Rows from expert 4 of block 3, named by matrix and row number. Rows with one number belong to one neuron. Each number is 128 + 32 x the weight over its row's rms, rounded and kept within 0 to 255. All counts start at 0. Numbers have three digits each. After the name is the row's rms in percent of the matrix's.
# gate: expert gate (model.blocks.3.mlp.gate, 64x128x256), inputs 0-127
# up: expert up (model.blocks.3.mlp.up, 64x128x256), inputs 0-127
# down: expert down (model.blocks.3.mlp.down, 64x256x128, transposed), outputs 0-127
gate.27 064:129114170169159064112114145124129101121112109152125112122134135084171122130158151187132095096106114136159160123106093127133085133131122165089061140169124110171154093161113153097152157117149185178187103127092128131102125124149118148114133130162151105106104114092150090132132163112096161187144231142116126124157071149112105154168155090066142073160134156124112152093102128135112211085093
up.27 077:104125115104098135124157127148138102120164124102171126117196140144112137151041174053168141101115147132127108151079128122160081155097168132144126126106219206179126090068115054143116139096154164142146193075128151087139085158083139089126048121152089165101128139148106177118129092143122092176114099122135152121124162152140160153146123158130113134091086142133118099042166156107127154115078
down.27 074:111099109158126117128108140127113071143154106141106105140125129078127111155163124110180091149109095163104068106150154140141147130150126156174141142063070097082116127144138141146150098161138098118175132140107126127106148068092171132100130186137135141150188108155149124117176220132131141128038141165129151130191133116098142132172094139180161146118111203113135091125166169125137129157176
gate.28 082:119123140148168158141167121092083150149091214132077150075065125100099158122155110156183073089122091130139174125131137125158189128154124126165130117159120166131115102122091153156107171138160147129178129160151152132134152195181112123157118141095116112141073104100103067136062118160128165110090145162219104145142131140098116148163157154078156150110135140112148121109128156137110119071157
up.28 087:119100066069143140109162163154158136114130134148155140123126117131065150144056106125132184121149157140102120137123092164162160160095161085168160086140078174114194083079117075142133127127107152142137143072169146168128121161128125100152081130144112168134119138111092169072083140134152103109104111121187187119131090146148101113078093108111089166087123135119114118061094193166182146140087
down.28 085:102090129148047121165215114153115125126161075140143141070102127132148052109142101118095064110176133049056048198136125135154146122144190102194107089102150175121150144126151124163117106158179130100118069105080126139105107103110127136142125130147169151114124114180098113102169132157130082111080109134123131138129151120079140140106115172099105079056136137106096153075191131155108120128097
gate.29 102:107130082162103156137116146181119078113107176150141149097176172130149124115144135100108099133109141167063189106108128115105089164180141165125102188097137088167133094060099128090116154141133164080180135081168180101176118131142085129119122117137136176086050112158151157140119122072102164178175137148161107097170174092143144159127167110074065102142126131140133098180120110083091148115074
up.29 100:093119075094141085120134091188150128113138125147165117092167160143147135176095167109108129150108160134146115132120133113112075128108126129132077149072081111167143059075112075134157123123124133131148154100146158100151106061120064123109093113156145197116120103110176195131106173072159102170148084106129130064152149094180096140118146100118058124117108126121132112083113152121096195157120
down.29 100:156130166037168141195132122161118098109149091114133123115140122168164071162146095125157091147142138155120101138110118108150181150133148127095094122111118031122143100134122123157121071061190139115127120079135139170110131114175154089107094142141119130099145144184159118138120146081030107071104116119104192155149104132084109140154137119154092104178140130109064091149119120109101091129126
gate.30 069:080096127150165108124111155150155144135167101125168101181077157073127146122086099088122152145129108131169090167157124137129127059107158059154081132090106113095137060118124079152165082118150158141117136139104102090078126109138081126125112152167147152084187100082124169139091151157115090144150131058083111093110086134138109130127118093109124122076126104171144124128097167150115114152176
up.30 070:098088119156171137159122150163150117133150092119171079154119158069113146115128086071106140142142124093158112111130128114105099062103146064149097171127137111137162051114176097145156099112120143113132122108131104126097117111164073143140135112171179173115166133093142156152109157112087097129165101070107141082137120109148109157136112083111072099064148118163185154150087146113117123156169
down.30 075:143144154192130171131168132111116157112119127167143173128109112072127149088115125172141143140088174081136109089102060154130137141103171130160148127165145211118131114111092167122125170145130125122101200120121128137134131143137161141131121080095127106107105170146136116151086091168159082137148108164151076139098128104155145123080104131059095105062128106151117131084136096073156162100109
gate.31 124:130113149150164156125109121082158161154129166115167107140146135096108133080164190096082162159080186043118096159115188161152145098114133176122170118134113162141083078122125170168131129166095138150164132113130100093099162178132142161075160146103172111129100123151132172121110200062110077134119110184171133143164165124135162157173111145131118195104148151057192142146156146122131133050134
up.31 117:124106133148179130110104100082200165153136129146150103132136120100134121114104173075086168191118181064148089166148189156172132070093145163127144130134093161152101088092161147149135125142126122166150148122139099104110141134160129126059131135145180147143132110156127190092113192067115077088145094168136159160189125110164118168132095154144087204096156139071176143114142181137178167075146
down.31 119:116185140075157117164127163165071178137064104155120061124172162132141084110127070108129126151163105129064142162057074177183196115151188167128107149140146099096119126116124167133156141087121138216079159103157126105125090147132175092090105140088116132170063133149115131164088054053086097085129112184156163105137150088121110169134154137096109088157147108121101192162140107130095110142139
gate.32 082:113170159125126138114099097153096104150136205060143131154118218094139080121102139188180082102100097153090181118090107120127151162128123146128116154164127103098096100153084090096105139096159132121091138126128196136162144109124125107155184116111081137061126059121097054136140127190122122169080175116146127140114125157127115141124142092153151098140076112156100105147111082153087097097135
up.32 088:144145198188126128167115151183198128112080126192150108124157149132132159112153150147077137168100159133136106090123140085105121057133125146148152168084126127153081161129169183182131128170094092116135104136138079142108112104156177150088150091092158117168135161157113121172161122084112153142154128174102111066157173134140206108179127158104073092132112120132127145182152132132128126144101
down.32 079:121172096184138163083108068143112173139188175130120160135118095117116147140181128145127128117092160189134141064142157106106099117095049154114153161110063109095127134130099123102085128118105155132128172132103175219181173156140120130138129142153145102116137141090129108163174061110146081140162101075112099138106116125141141085101108136108125088121147154130143169084039109098135150092160
gate.33 086:128123129155128120125140128089183144110132148085140124151122160124094096130158114139094115137086185074104051084069212185162214112125125143178127165134083161154126093069159145130117180160151151098184118111166140151119110115167083098087131177068114118170099191141087112117098169067194125087141084156138134140133175094112169152143134131130165189129126135088157206114112188151170140059129
up.33 084:129138116123143130148147113104191174121149156099138140131109157135094157164141130088115128123118195075136056071060186201179179107075121138187127146145065152183122095068154152142126150149161162087174126113176105152105129092179111138107109175092103133150116163123112148110101164073190125078157086154132146144156130078129147153147142138135157173112142167071149188081126183130151186080120
down.33 083:129148111117102073170161148129061104126187038128130036144138121187168097082144027129156114155167089122088170179113057131171136119145156157144117102125142143095120154113133154113113114152090163164101134128103146084098138141113131076096119149128090136112084110169096164170126075089098061061132050126115144134151161118095146153153102116114148118161128139104080151173139162153110141204200
gate.34 079:132095080108130109092123134139158121160154082059155067194138113109124121170095070123091146132113124066118074149185137143159124093130173059160108143124122138150157128123093096122157099106158067151132169121101123147109123099099072124118102166151130154127205127135117202096146113126158075142141111125148138068124143171112103150103115120151131158137100125121163138110080151127187183140146
up.34 085:155174161129066166137129106110101151100087138161113178094127100146153138090151127160161115136155123171137163112110112116114161154123117172114168100142136129099078180154142189135069125119126141120129111167153119118160150151149215159141156101104114102124068139141138033137110116160127185087119177115105115170126113093133167107179130149136146113132168117126075111152215099137079087131125
down.34 086:117112093053113094119142107117177107132128117146124091159193140142134139182152160074063119114168122171067099172145237102133131125126086154131088152093129078160106152138176134090136116120149150108173052094117131157107097096160116108175119155135146131208155097143139113131126163122130169086082182097192192127149098123127116116145142156183168178121126153073138085120187189144149111181159
gate.35 101:107125193127148145112121113134131115101056181111140113113110136132119182143230126185141082143117120136138114133120045139129111168133132097091166138107171036118098130164133100105126165106143159122103141123102194173092142146188123201169167099116158173164091092116143126124103101174110137181086128186121090132053078116063066151116161094158151094080119142154119156133115091127097105112130
up.35 114:133108089102160121106148144088151169143110127100152132131085188125101123123181132104134135147123161122094101167088094186147178203112152126100175091119113188111102128123114138159114132127155135137108180080131159115086167195195176144152181165122174105127091104118098155147106129134171036127092141182170173187138109100088116145128106135098161190132109120103168123087121131169119121044110
down.35 112:100042117189165142084142075089102095153079078104105142100130131134140117101108164149115119125113122087119145087144125127040153137066138091138112126125122196167138132152140135147123121241211155052137116124085141122086102081094027127117131102134145110143126136147071124149140144207136110144059126115125142137058158099134123137109090083108150126115131084121158085118151143106144094134116
gate.36 076:118149079174144137166163126092150111133095141114143100152134171119059136029173140072081133135099127122098099131155140144157156131151238107154134127093192121144139126110114120125129148137193119100178120124090183143088096122169156114155133190112129115121107143125118117146107136088149128159108111150207074127155128136076146136167136129109140101121107116140186124128120168144171107048102
up.36 071:118156059126148114161158126124167103142104150133130111178104143152081178056126147088069178142152147127107105123122134131182128145138212110137133088101136115140128105101123124140100129144191112128176129104100177166106071085179192129164125178159096111102119154113133116150121137071167146128113122137192068128192128115070128124130138097108108129119131122146166100147125167144187144053085
down.36 081:136131152121154095175150173089075145093121039127133127120075113135126109117140113135112107100165158145075198095139122135122128117112126121115133090135153121083117115099089149138142098128132118142128116108156105103116136166175071119121116134140109063068076146136124143167136094115102127119182097145077114171101112061133146158137104149049118119179193173152111139173084168141122154141100
gate.37 108:137125114121140138105118147042137158122128142096124113155120102174081086133103120138096176089117122119068156100149120124136128118121138125174133107093123208177069146173111183155134095182176128131093147095097102151163172181170146106081144128156129073112125158174133112146104157075098115151149143153143150100158199185083173124141138159150167164158112144117174085138123141118114109128133
up.37 108:138132111088171115092121150072156173129155119120136117144121097172089113178079121117090189110142136107107127098161123134154106105091135124177125082087087193178070150163134159147157074156175111134074154097109097146159171138167134109087130131182113104127160151155131129129107151054110091129157124130103149094162179174103144119127126174183151161141114150118171071098136150134118129156159
down.37 113:148181154098182124163080176114088150117186165164154069126114118082125035153184119121148113082146109169139151102075104178186129140139131148177171103084152074106142102091104159124119116027138096143136151112144106105081144186128171105131139155139096116099173157152160138134088128094113138129135090196154151100166170162132144136087084122085094107197111126118083169124144126165127142152174
gate.38 081:109122155114189053132146111130112139143150141144139121080168171142133126140125169073172111125125173136120109137090116136116095182097108185123106124140138188092103109142167075151153159187111117113101110056151131131159114108151138085147120118133093108138130151111168121123115133161121120162113064165168080111174158140124161086113143157111123100115140137125107075101065060125137145098119
up.38 085:137122180148142134091110107129077125130100156175080131030181175119124109091198173105179114137096116150168093099109174100136142161092102155172133137122143103139092074110126074133134157136077123050132117157130134124136115074117151099103144099111104126141128137132140110146197214187129122161126080162124147133135102162152133109134094154125109086128087157132075126097069081119137161100146
down.38 082:157090158135179119122122149070133094147129025056133142106134112101139140126150064123171144117152139143131069112130145093080113111107142120081148074079066144130182082100116129159118124113096163113116142126195143078073141143133149120124064092107108135086104146128080101156040152143048127102114093148176160161176141098147119132104050138075111134144173102117158092147081145139139145172127
gate.39 045:129139096103135145124108072156174125128132114112090127149079151142116158094124085130133120125112107179127125128152118130141134158167092182102131143094157162101123123151136102085161110123125181115115140139132122103168091142109086129097145084067093157078086068105051135170094110239133190096058088127190134133084099141106154122126100104177158178110112127144149127113130068123103116143101
up.39 052:140159097188109138128101132120129108146099153124083139099176116071076096126214126217190112119130120136106156138162129133094191097145157054143118131128148098173125161105046164121114145113151063109148106134176186123083155162095153104098160127103133110159066135169142117139123151104106121095131181129109111117139080181120129148138164145123210123178136106120143172150119096149114122087172
down.39 049:106107063100093151128109115127126110148150140097111143101167146194138141106144142145146143118082149106133186141157126107123132131125085123133128130135143117139138146131108124109135205143139060123141130099110130133218140129100138172112117160124087139174119129064157122130123072171142130104119147114202175103067163150145127146118169070193152103131140095125137122148168127152139134202145
gate.40 119:144136194127129137105129126131091146154137185125118121090128131122146117089131174124132128150059134119116154175069081102165192117126065167117163124164128087120171108113183084128091177116102098137145101120144142100136105122115150154152114084138115145111111101160119056098130125129113083137086177126098083145111134101135160129154098113068095163109141148137094086159160103123179110103114
up.40 129:127114121088144099089157149137126158134152097101095134125146131086125161154102186130166097140090135085155070200103103146163157107126087124096165101192095109129181114114175122136118188140118097140186111175149124090103083089101172168173140151156161168103108115136095162129153202141117083138096106069104151098079101089157057168152081119135088151108085099126072151091127146147221117079123
down.40 118:126070132131088144123163118102145104128092110107126141143184199123161058123103131124132150111124153109099110152133141145108071111124153128080133138133139176154137138108174090078133133133148109193140114090123098153080125055131164148071119105084113162202092168151137131148085145090068101134120107104157255132132137152154120136152212108192139108123134066111111118142203106125156107150094
gate.41 104:126118115160124140130131148140159120149084159131141107118187165137109135092172147079060133127095144124099158126109176108143137113139141164168121177071125145169134053042101126133148137181120137078145136080147146176128151120177100144090130151137162164156058120161179148160134159060088130145132149136160093133138193128163152138134163125117061169140115137109175137188124115104110185088066
up.41 095:118135168088080128130130162120077113095125112107096128149075086109131102109125096167188113124116086133125121136151084128119153131159104098095142112185135109104140222209128146100104138073142102190124130157105138080123121169104171098158132126096105090075182127124092097099131089209147153132113150137100138140087097155070137130122102144108203110125127133167118122098135117137153044142181
down.41 102:108132125165091117043122128155153145137138177143129169164110116101111185131128160107134156128086133088181157111174164110093043109097059106133145143164141153159128155111133128070137145201077086123167157167114118147178108107074097120148124125095156161169121121065117154110143101161217157158167196080154098106105123133157128099116075155144141154103109112140179147122123100127166191101172
gate.42 100:130118189102128094055150134100069120128148125143109117106099169101137176134135165108068137125110117114106141133110097149142127147115128103152120134162065113147124071033120101119089168177113219075101124099112117190102141134124141128154138149091112091164172132107135107111155144067105131150127110138127117145125161104117130108132162131136114113108116119151145144170172112118097141192074
up.42 096:135131125089186018093129120108086117112179070121145128135085098091149161168124103105092129162213178101140095092163150168134114112070130131120087113196041150093151131118108112138159182166110106131091083161115033133135115096149130137171133157154119099225196129076139112107091110082121151059115092095089143159125138145125086099137140181139133110083144112121123160135127115122102149120141
down.42 098:127173146052108124154143165158159123156105094076125131147186109117159134158162112114091132114120120119150149125099130085188093110134092145121146084087142118148159135113173112131128133042060169132117156092162153077155133154128072122170100092083112137104184154145114191105084113062141139095159157152173225133174065138117122112137107085169138144133138128154114081155149098135117069106147
gate.43 132:118114066071133099122128163112177161153134109113186146148109139150131111176070109114128164140154162123056136146074129200147146212134147150128128080145117229130162121129135095135119127153117127172108133048145133115129103201126159112127147182148141112095146133097065167097094134127153092100097132104162138152191086140163105102152119124067158214129145119062137104093126128152189126092037
up.43 130:117122079092119050129136161176185140142181113116188138167107113160166115190071074108087150132166179109088104129089110176123088181143115190134136092113102195107160146139145063151101114153112075111100103060145122114122108145133155164136152157160156107144182154118107179131124107090169087062134126088120110151143134128172161070170142157107146175128174105074145101124109118127183161130086
down.43 128:188227153107185140125065163159139163099138204140120104136095104159101090115126128115140151157093121159135160068111163170193115145156135134222163137121113104089080147145102156074142099074117100127126140157129124117096139170204167149129145156133077097110120125151154099118164091061089152109213138129086112149118109108153111137150174142128118091122124101143108118118117065142097138218194