Weights of a small self-supervised image encoder: layers 8.
Rows from block 4 of a small self-supervised image encoder, named by matrix and row number. Rows with one number belong to one neuron. Each number is 500 + 25 x the weight over its row's rms, rounded and kept within 0 to 999. All counts start at 0. Numbers have three digits each.
After each neuron's rows are labels from the 100 images, of 14976, where the neuron reaches its largest size: "top examples" is what is common among them. Only what is clearly more common there than usual is listed. The data: capsule endoscopy frames (Kvasir-Capsule).
# gate: MLP gate (model.blocks.4.mlp.gate.weight, 672x256), inputs 128-255
# fc1: MLP up (model.blocks.4.mlp.fc1.weight, 672x256), inputs 128-255
# fc2: MLP down (model.blocks.4.mlp.fc2.weight, 256x672, transposed), outputs 128-255

gate.651:503511494530511525477511495495497501488470509557523496509508530539486492492523497515490517494527503544460535458431501506507523498504512475511460526525518462500534494512465508501496520465479516566500492462487489488478516486520507462514499508505453506477452525463494514472528483511478514512505516477493490505472510489521521504488525515521538572571533505472518513514539494534494469488466
fc1.651:484455487519479501511459528475501499498466517479505512491467499445516524505469539494526534509501560495505505508535502513507450521498508498498525493506476495523502460493536500500556504512451503490557457492453498499521520473496501549516492504479491505500506482538550498521540508516494475502502481509483511505487476474453507509485535540483469478519475528539492504503520535493482491518497
fc2.651:488454458507481506515484474491502488522478546552471500485466505512511503528536493513475504518513481500511502491521464478493517501513491404508509523520474536487499480489499505468524562500523491483495518469483513466485530464493506515497514500535524522480495505496557439480473482526533548461474445501446514482494560469481534523509465488487510473463488521522520503488519498497477516498463
top examples: finding: ileocecal valve

gate.246:525512494521498493435515515490494481457465484491513490521489487519468457482503476513514525528521478513507473510498489495501523507525477496501510470500472498557448481500526517510521511521471500488535465521475516505451515498532545486497492477508496504561501459508533517489533500475520499528452483541478486551499521495474532506492516524487495482528514484496536473514485452489516540468510
fc1.246:542498501526505501451538521543509491491478489519497529515530460487506460491534504465505522485488449512482494489506504491532518531521509476491514499534489519498452476458474508525502498499454491489513490496530490516511513479518518508507504499513515521512540506497533503457503508485510504536477470538538487435486501439502511499542482544508488533517483497488549573552493469534465509468488
fc2.246:513530529490519456487521493539498491502452457505524490509508527476463531517521493482490569518483525511514485505495458457516502478516520468505522524516510527506509460503507469505489531503500486494488512518503513472487500510485547469460550477501536499529505460509470549521468529536504472483517504506458489501490532457513457489491537465501499456511490507567501528532531489511513495528459
top examples: finding: reduced mucosal view

gate.2:522509495528486468547486499542504485446479490477500510442456524482470433491501457529537494481500468470517503506457500508499476528495464480481489506488547522516517472463521521490530518487485505536482507490500549445500443474485491490485495460501472497532469479508523482523522529475503488525516464464525498467539482579467539524492491526508518479522494516475524499499503485513493533514504
fc1.2:521493513452478541474525466488523512510514495525491475486496459474520528501515507461470474497496496482525513491528463521523520497520518477483494513492539504501508494513481493491484496498483513492504544453537478532489521457512506494511531515499531482473498511473481491485481470525511548473524512521457490490564497483515486470556524536496469500516529541509515503518461526518490505497492
fc2.2:533534518454511515507483549481508493535475550506488479497483508504511506508397470487478487501481488501469485508512487489515522520487488491499500526547498466479488542473469515534502528501523468494487542496484510506494535494525396495511495508537512495497494525473482480470504490514530518532405458491512502459500539515518490515480502498505510518506504503484480542459519531505520499545538
top examples: finding: blood fresh

gate.495:457519491502470505474467516505513506503500468540524477466493513465421495490495504503517531469526527495497500520484539494477496525457508552475508503498499464522484472521534500482515478545483497525476485497500483519529474463493468515487544500485471475489485477507560456481460508496529492485520539473493534498512499514520491501509557500470533506509508487480491523542457512488531520518515
fc1.495:491505466497467459526507517498477508512472481494506499506472486480500513513514519516537514446520515510490500512471534484518544486478451487431510476519555524476502497470463502517491495508504529477492538518481509460519448545502508437497490522508454486515456509501500517530473482501505497467509457495501468498458458486521461445505489475475531505508490512544523521494515509463481497483495
fc2.495:505484470525525501465530498491474503515526475530520483539516446467503483496505461499483530491504492516528532492500487508506503511500477506492470500528522485503496501516543529514499498506526507524462473498495498462498486498508519480481490515507454500490505498487497514536524480525510497513489503510498485493475509528527496437496486519471516481537522547549524514516507513538537500533512
top examples: finding: pylorus

gate.51:486490502489510537465495454525485469545471546474508503472464523508464512549501518502486520552476532560500513529499516556503483532475526479510512528504504516480474491508512484506503527487485533492547508483504507499506495508543533542521473507518465512484500528522425489529517492491454494472477463501485512550484471490482530525503508500515524521502512568491488534516545514476465444534472
fc1.51:499519554489519496509494441512492477504490497501491502433509493499493537518498470505503549500494509484493502486579493513450478538506480494469517509477493552545519506505494521514475500501542508458479487536534522530500500544491481501484548473529534482488496518529455519493466500474446516502483497505482529508526471497528524520496513504453491499447474537484469463492504514512485427492532
fc2.51:534492520501454525529431518460516509514482526470503513514472532487488499522493529487472517493508519500484517502469512489510497531531511486467493476505517493480508502530490503485487502489496498543519484505502460508482476495512442509484481500481485450565466509547418559517456515469490507504537506472505468478499422476533526498502528511516481491522505516504501483530501502518509516472556
top examples: finding: ileocecal valve

gate.6:498553528506510468506511517530518493499526515490554473506485516515448495501550529548514501521472508470530494494487520478531521503490490460500502476510513547487542491482487463486499516450480537530443485486531521497470469505494523479502498500508528485510464514500497484536542486498468500524523510542492463516504500549523461537475488491477571508479471523462520504470510530477479524490512
fc1.6:487488475508502505483503516534537481480481518478528479516476493506513482496486564486476489468477503476545512488540516514504531513499450460507495503518474528472544461483505453500512491463496552484472510484510516467478494497522534510518463511491492486533492530521502461517543550481510497497509524544517451500479501564533499519456472469467538526513445513497518466515525467462511535539532
fc2.6:487472485516523470476523484494508505530475458516513530489537496495497507515500517504540479543489547526530468505505491509477489448499478501504529544520520514493507493505510496502488524511489458489488494514505532535498510505475542542453519483501502524503490490497540504514474523481462520449507439537463487522484504540426530501508491474479519549469482440464508453526509517510509484510466
top examples: finding: ileocecal valve

gate.620:482507492562488492485507520461528498520521491499542474504521543544488488483497500503464490502464498485534491491477505487469474489506479522514446487503509473479548506511491486518447498476508462530527506532472490471479512520502507492517512504473520487499464515480543484514530467487500474535502512437530523536518555489510489530500484519456553523537490463470499484493495525510529524488482
fc1.620:516503504479538474487486512496514535468512503503460519532500498539516517546491490510479540490532511551478492514450496509518489517490518518519481528481493479492475507435501561483505453511508520528537483492488460517518477521484486486463453521491480481496463508501480523490475548512511485517530478490496496506474485440510511522503515469514438517457525484437490533483497490519509476501504
fc2.620:518521541521486489525486496516523471468491521496533514530508538482484486493456499471478468518521483507488486499493464480518496496505512516481488491503510462490523458510524519511524486482498520534456502491552524482504473469495474454503532478498501526447502508497508479461517500488489528548477467523495480482477502474470466475491496476481538507456553476462512476464522503487493484529523
top examples: finding: pylorus

gate.347:492512481543483530493513505478526518524469483558520486469521528518493501492528482534493496512446483478488491444466508497491495474514520539522508466489538501523545489516467472493524482476490469517504515496539523523486479531486496484514494485484537493514436500535533523482535514509444518483511484513497496520524512524497475512509516518465532493540462536460533511495456495523482466488474
fc1.347:485523489532459533430488563511544512535475507551486501494511538495534491490523498481499475535503448543524475501427510494484465484512528518542501474470498496500502479459506515498492488524498476539540475472499535459495499451510517498507480499467525501497463498509505499461490529524498510476491514534520468476528504459495503495478483509491496522510531490485512515506505490502498518514520
fc2.347:467463536505484506479450509517501493534514529498490457510520505476498494487530516518489487480492476462502519529449504465511508510532563504469468494514475471482490468480473489527523521503497497533473500472516494504509515485492496450485524507495503533499507506536458504479503493497504497483518515506480507443488434530470490483501482503467495477520481552491522534559502533485521501485484
top examples: finding: reduced mucosal view

gate.384:468485476477483492470498524522463511516461524504522485497496466491487519499505483515518542478464503511535459509494561518524484511500497500459502511493546512517523490462466555485501509513493526493499489506497486482487485458559518491491526519519436514485448499512475504524487470489451491519492475470521462492498478500508496522516581531476492508557509465549501540530493485528509496565528
fc1.384:514497499442480498510500542524504505480476528478507460461518502502532494472498484516527482509510477492566534475510462475483476539528494515473483526507558505497503487498495515494482477484508495491491506486496489474516495463524466511522506499522466519500506530485529482500484487508502522560522468487501487500497460533525538541496481458510475502538547509509483454496484523485533512520540
fc2.384:490513525561516506522486485495503530533464520470502503525508511499502497489494491525488524461554454517482528472475520519470505498516517498445456501491519469509488527528487487536506504522501485522505485496475515471498499505536477493509537492490505516465508537501501503490490503511528546528464497472492484538540532538486501499470455477449496492472528460506511460524466512492529488494511
top examples: finding: blood fresh

gate.329:518471476533508564485452530446497487554514527505519466528479519554468492506503497515511482498443496477521464508515466523528522507478498486506513543466511521516529467494480510495520527485498502482516519484469479547514498470515514457501478511507514504530500501491526505486484489497445523449492493482539523490515536559493497501495508497513478475473448463454485492517470479524477496488490
fc1.329:446515487510519515477477459526502514487526486494477534479498488453523514527516474533484475494478484509503469534496539472474504477474478502455521490488460490486459472528508523498499498522490491499563468502535502510507529511511511510481523502496530439500484476525486473493516544481514504452496519547455538542523554472489503434518446505485526492504496516468486511453484489490437499492525
fc2.329:466483457503473510482514486467525516509471501515542499502464522479495469480499474495470524478500522480504503459490496493481521513509505509483494536467478474500515528509481528493509435448554544473514463527496536500479532502493474482513445523476476496462512508478514474502518468488518468537512555568497467499491493497491477510497467546522458502507505494531506441529447528519495519485532
top examples: finding: reduced mucosal view

gate.23:449488521457501470512512518508475512492513479520539521471490519521532505501557509522481488490498460474500507482526497500524446462516492466496535475479587510494575491488492500515519496473508499473489521483489553507517470520476517525519487498492486525516505473508472498492506520497510487484534514529492444517482499524494503496512523470484545462480474485460510526516540510461470518516451
fc1.23:477505507496488483519465480515506514500504580457492500542468501551494517502521480497508513534484514498543501499541497454516472463506492496524498500484486514475510517496534451513497502525516482483514511512489548514517482503494497513486503495468537506497460485537508464490496523509510468518470488540420461514508491458523505519498461467502473453529430463487517438523521491497509489523518
fc2.23:521525489483504523482511486502521533507510532439474470494485513487473531534570517512490477514499492479464508503485534482465535446523439469519508522515535512508512528485500505506526487505484500479530513490517463510504510488469525532525491473501471477519552483511520507523511506470475548516532509436446484513478504435489507527547484452546516510477496501485498488480508510534505474532507
top examples: finding: blood fresh

gate.577:498486499469522493518495496450496473478485473504537508478494466477526512510486481490466503498536513515494487488542491507492506553501480474483484489495505516503486511480538501514504520475479532513505502493506537510492518557517511527502517479547516518507504515540429517507498515472496499523462522526460533555496497501559578502502519509495476437501502518529516463501539513508482479517537
fc1.577:492493507496510506549547512521534505448502515515497515477510431490528491489535509483508478542514468472491503516505522509523508524505491479496464438518524501474497512487455500509509484499507530496450531516525517522497511537484482515532545509524499516540486523521516490482482551493494523503486536543470500459445482478571512491488495524474495496504508526517503520508496484553550507514520
fc2.577:507487470483525514525486491507506478466480497498510527528473537506492537535516488504505459550478553498498480497517468504506533499472484467506487490508496513514525525510517515500484526491488489503490543464511455547520473466512528451494514501504513513499499501499504454480548520511479503497482501459468518459485498493458482531474499514493478496497505494557563563463472506470443492455515
top examples: finding: angiectasia

gate.432:507521513475428508438478516525458513501501473456504495502477521527507505504499488536486509522557527497532467496493472485525488555483448475457511489508514482519505500474520500495510504503489511493504460532490505480442488474499463479497435481514489479495476516503521493519555494495510476535498484528476518500507505511509520538523506486497507527502534545505523473518523501502447489521543
fc1.432:534487487552477506460527522513508529513511521480488465522506530525477480528472509511468455494481540459510456508482519469512550529475510511459510482528459509507488506471507520499461498503503523500478498477495463519455463509478519451483485508521455505494500512513506518508469523544506470516506477473514535483501492529501461539480574501531454519531537513567457539524497472496477465515517
fc2.432:491529521508499497528514481508514500508490545534510532505461498506491527522454479493505520549480483500531519468490502507492467489492540534502484462474468487489470479533540516516502478506465509499500496479486483502477519499514493478536542488483503511519512522546515497539479525481582513464508469549490501512479503492459440554509493502470517520499503515463508501516470511518508469514435
top examples: finding: blood fresh; finding: ileocecal valve

gate.94:491474496506495504508541529480516508528505507499489464515499525532513481566489523497515473521506500473480517462569483529513495518512467452503529494497481503506527513458503481482539499552508474457505525504493482507471499531497483499522509510458475508492488496548495482480490562542502514473491517522481524505483489528471468504464532477470448453502516483553487503566484539523514492507519
fc1.94:494549552509512475502509507521473496511538492527529467480494521543461510516531463503519472515525452504512483478562510506495449520479491496482537479495525520515474513499471526475477497528459487515476539507534496484478545479497493506475532477495489461497479481503475514518502467517521494481485537535498504471517499497527527520524526512481473459470523530514531495525485534501467510539534
fc2.94:528551488499500545505494478492485516484499503527540474512490488507495484492494513508540476499491504508518534474521493493507493508485524536573502536469491525491524477499537488483508475514503522472463500466522513511457534492519543501515511497497504520455506527485512482494500547461518445465514524517472523461502546486464483469483487517548527525481456454493459513464493540507513491494480
top examples: finding: ileocecal valve

gate.453:537466518543489508493511524478469471497516510482532485504492539487518488508458530499515517522526481517533457468525496479491461492535477503554537496506520493528528500534509482498491503482454474490482494479514504454466484499521496539500490485477486503497475499510505521486501521497499476478487518473518462500492475527508516485502557542531464515549551477518491522510510504495515505490537
fc1.453:512494494458477503461474496497486475483497484486498517561480508487452533462478487528498491481474488469504459486487497496509501498487483503485525475501474519511510528516509527504537525520477468490534518513526539487478469497532496512483509472517470482561465480501474477516511494461426460465524522468530481522492485512502487509478476502468514492484532492502495468485469508461526507484513
fc2.453:496468516469509521518491482531493512492467498476521508462480522498491480492491531493522484510487515519492511464505494535464487456496520501498525472504533508458504435454495534474523501459485477487527481513491495491546531485577482510502524459512525498512475481489478582502501532505534483490500489524554468473471495522437482512512499512481482507463498545473551533458501489512506491527552
top examples: finding: reduced mucosal view

gate.69:543469481528495497482548509491523517481467512486471482521508554507517473518510521473477519500491498506514500514494443520514512526453512472450520525514439471479465489506529511504512459526505466524521493453450513479487481475522495558509472517457484516529498526525571473532528512513468509541505492495515517502441506500495478495479517509528483480460498498472479499469477515477529532507524
fc1.69:498513518482491488477475529433486494535487494514481492500505497501530480508504541507487505467486518485454508532521488521522473486511530496535532537484497497505575498440471474507516486509490524469485512486514468513518507505515527488507495528505480504478471529449497458523502483503484515438500492484553479497565525490480508499474512504521513522472478461517480496560502504542504421527445
fc2.69:424522442522497537469481501536521537488490523518486468489473477508488501494493515507500530493490502496539533483505492462503474550468479431493543547494502505525509488473438489504511509516495480498495505517509522524536522489519514506473524495500497451498462477441504507505502520505487479468489494489531501476517513521474473508539502540524520457527518501508484535526510559471506494522435
top examples: finding: reduced mucosal view

gate.424:514490508521477518479469510466532488519511555529487524508525515504548489451528500480500482497476459491529464481476504503513489466515473532539497494456508492562543510507513474497461477461485502499480505476523528523469500477493473486476495507460536515484485468516518481478493531519438537510494503499504517552508529514481482520498581511490504495529518512478501479511448528478515486463499
fc1.424:514513506470515524482499536518518499483470487483476509511497490532522481455526484454494484513512539502554490538447520494502472463514488462530502496446476523488495502472535511514495504503496478493522449499490529491519475497510511469498492512506533492515502508467486489514520480507462519496493483529499498533491481453531515513540446446484498501453505496484525511491526540510485463470499
fc2.424:522479513494505501464492521490502500477440496513483517497478520489482523487474521507517519536488433503496503500502451500480551489516507456510495478539505505498472455487463515504508497511501498510452491480500486488536486480541518500514528509514507504477526502501483470482507459524477500527511448522478486502493542459475465512499500480502505480482502459479534527504517541465528499540419
top examples: finding: reduced mucosal view

gate.407:502498487486517462533522526487468540535526551506491491466473530457497439504498494486513511509427501466520509516532467480529513485477477529484522499510502534515477487494469512509459496518493494449492493514484462474527437474512516452508510527511498487490512496516543500489490488528562511492537508482520530457521472496527501507489523486543482506484449477483485512495469457480499470469525
fc1.407:508490526511522503506470480502500491464475422488520494565556457549551552503499512473458485471544500516496521477503514511509479527535525452506478538497484481493534506515508493486516501501502533506539505488473529520471531513472491536499538486505502537534501516474453502506497512485442496524472518490493443524475485475478516508486450527500509489498535531533482500531520540524491515482467
fc2.407:525480515481478527499538500480483510516488511550503568500525524526489482474483505481498543537510529487508477478480478512492474501501570523465499475490521497507499422503503474507505474463503497500511519475494541463520471504445466472491499513526489498467519481508440484499511514487478477503546517513502482509513483487515514524501553474467488487544504505521537551540506526499537521484510
top examples: finding: angiectasia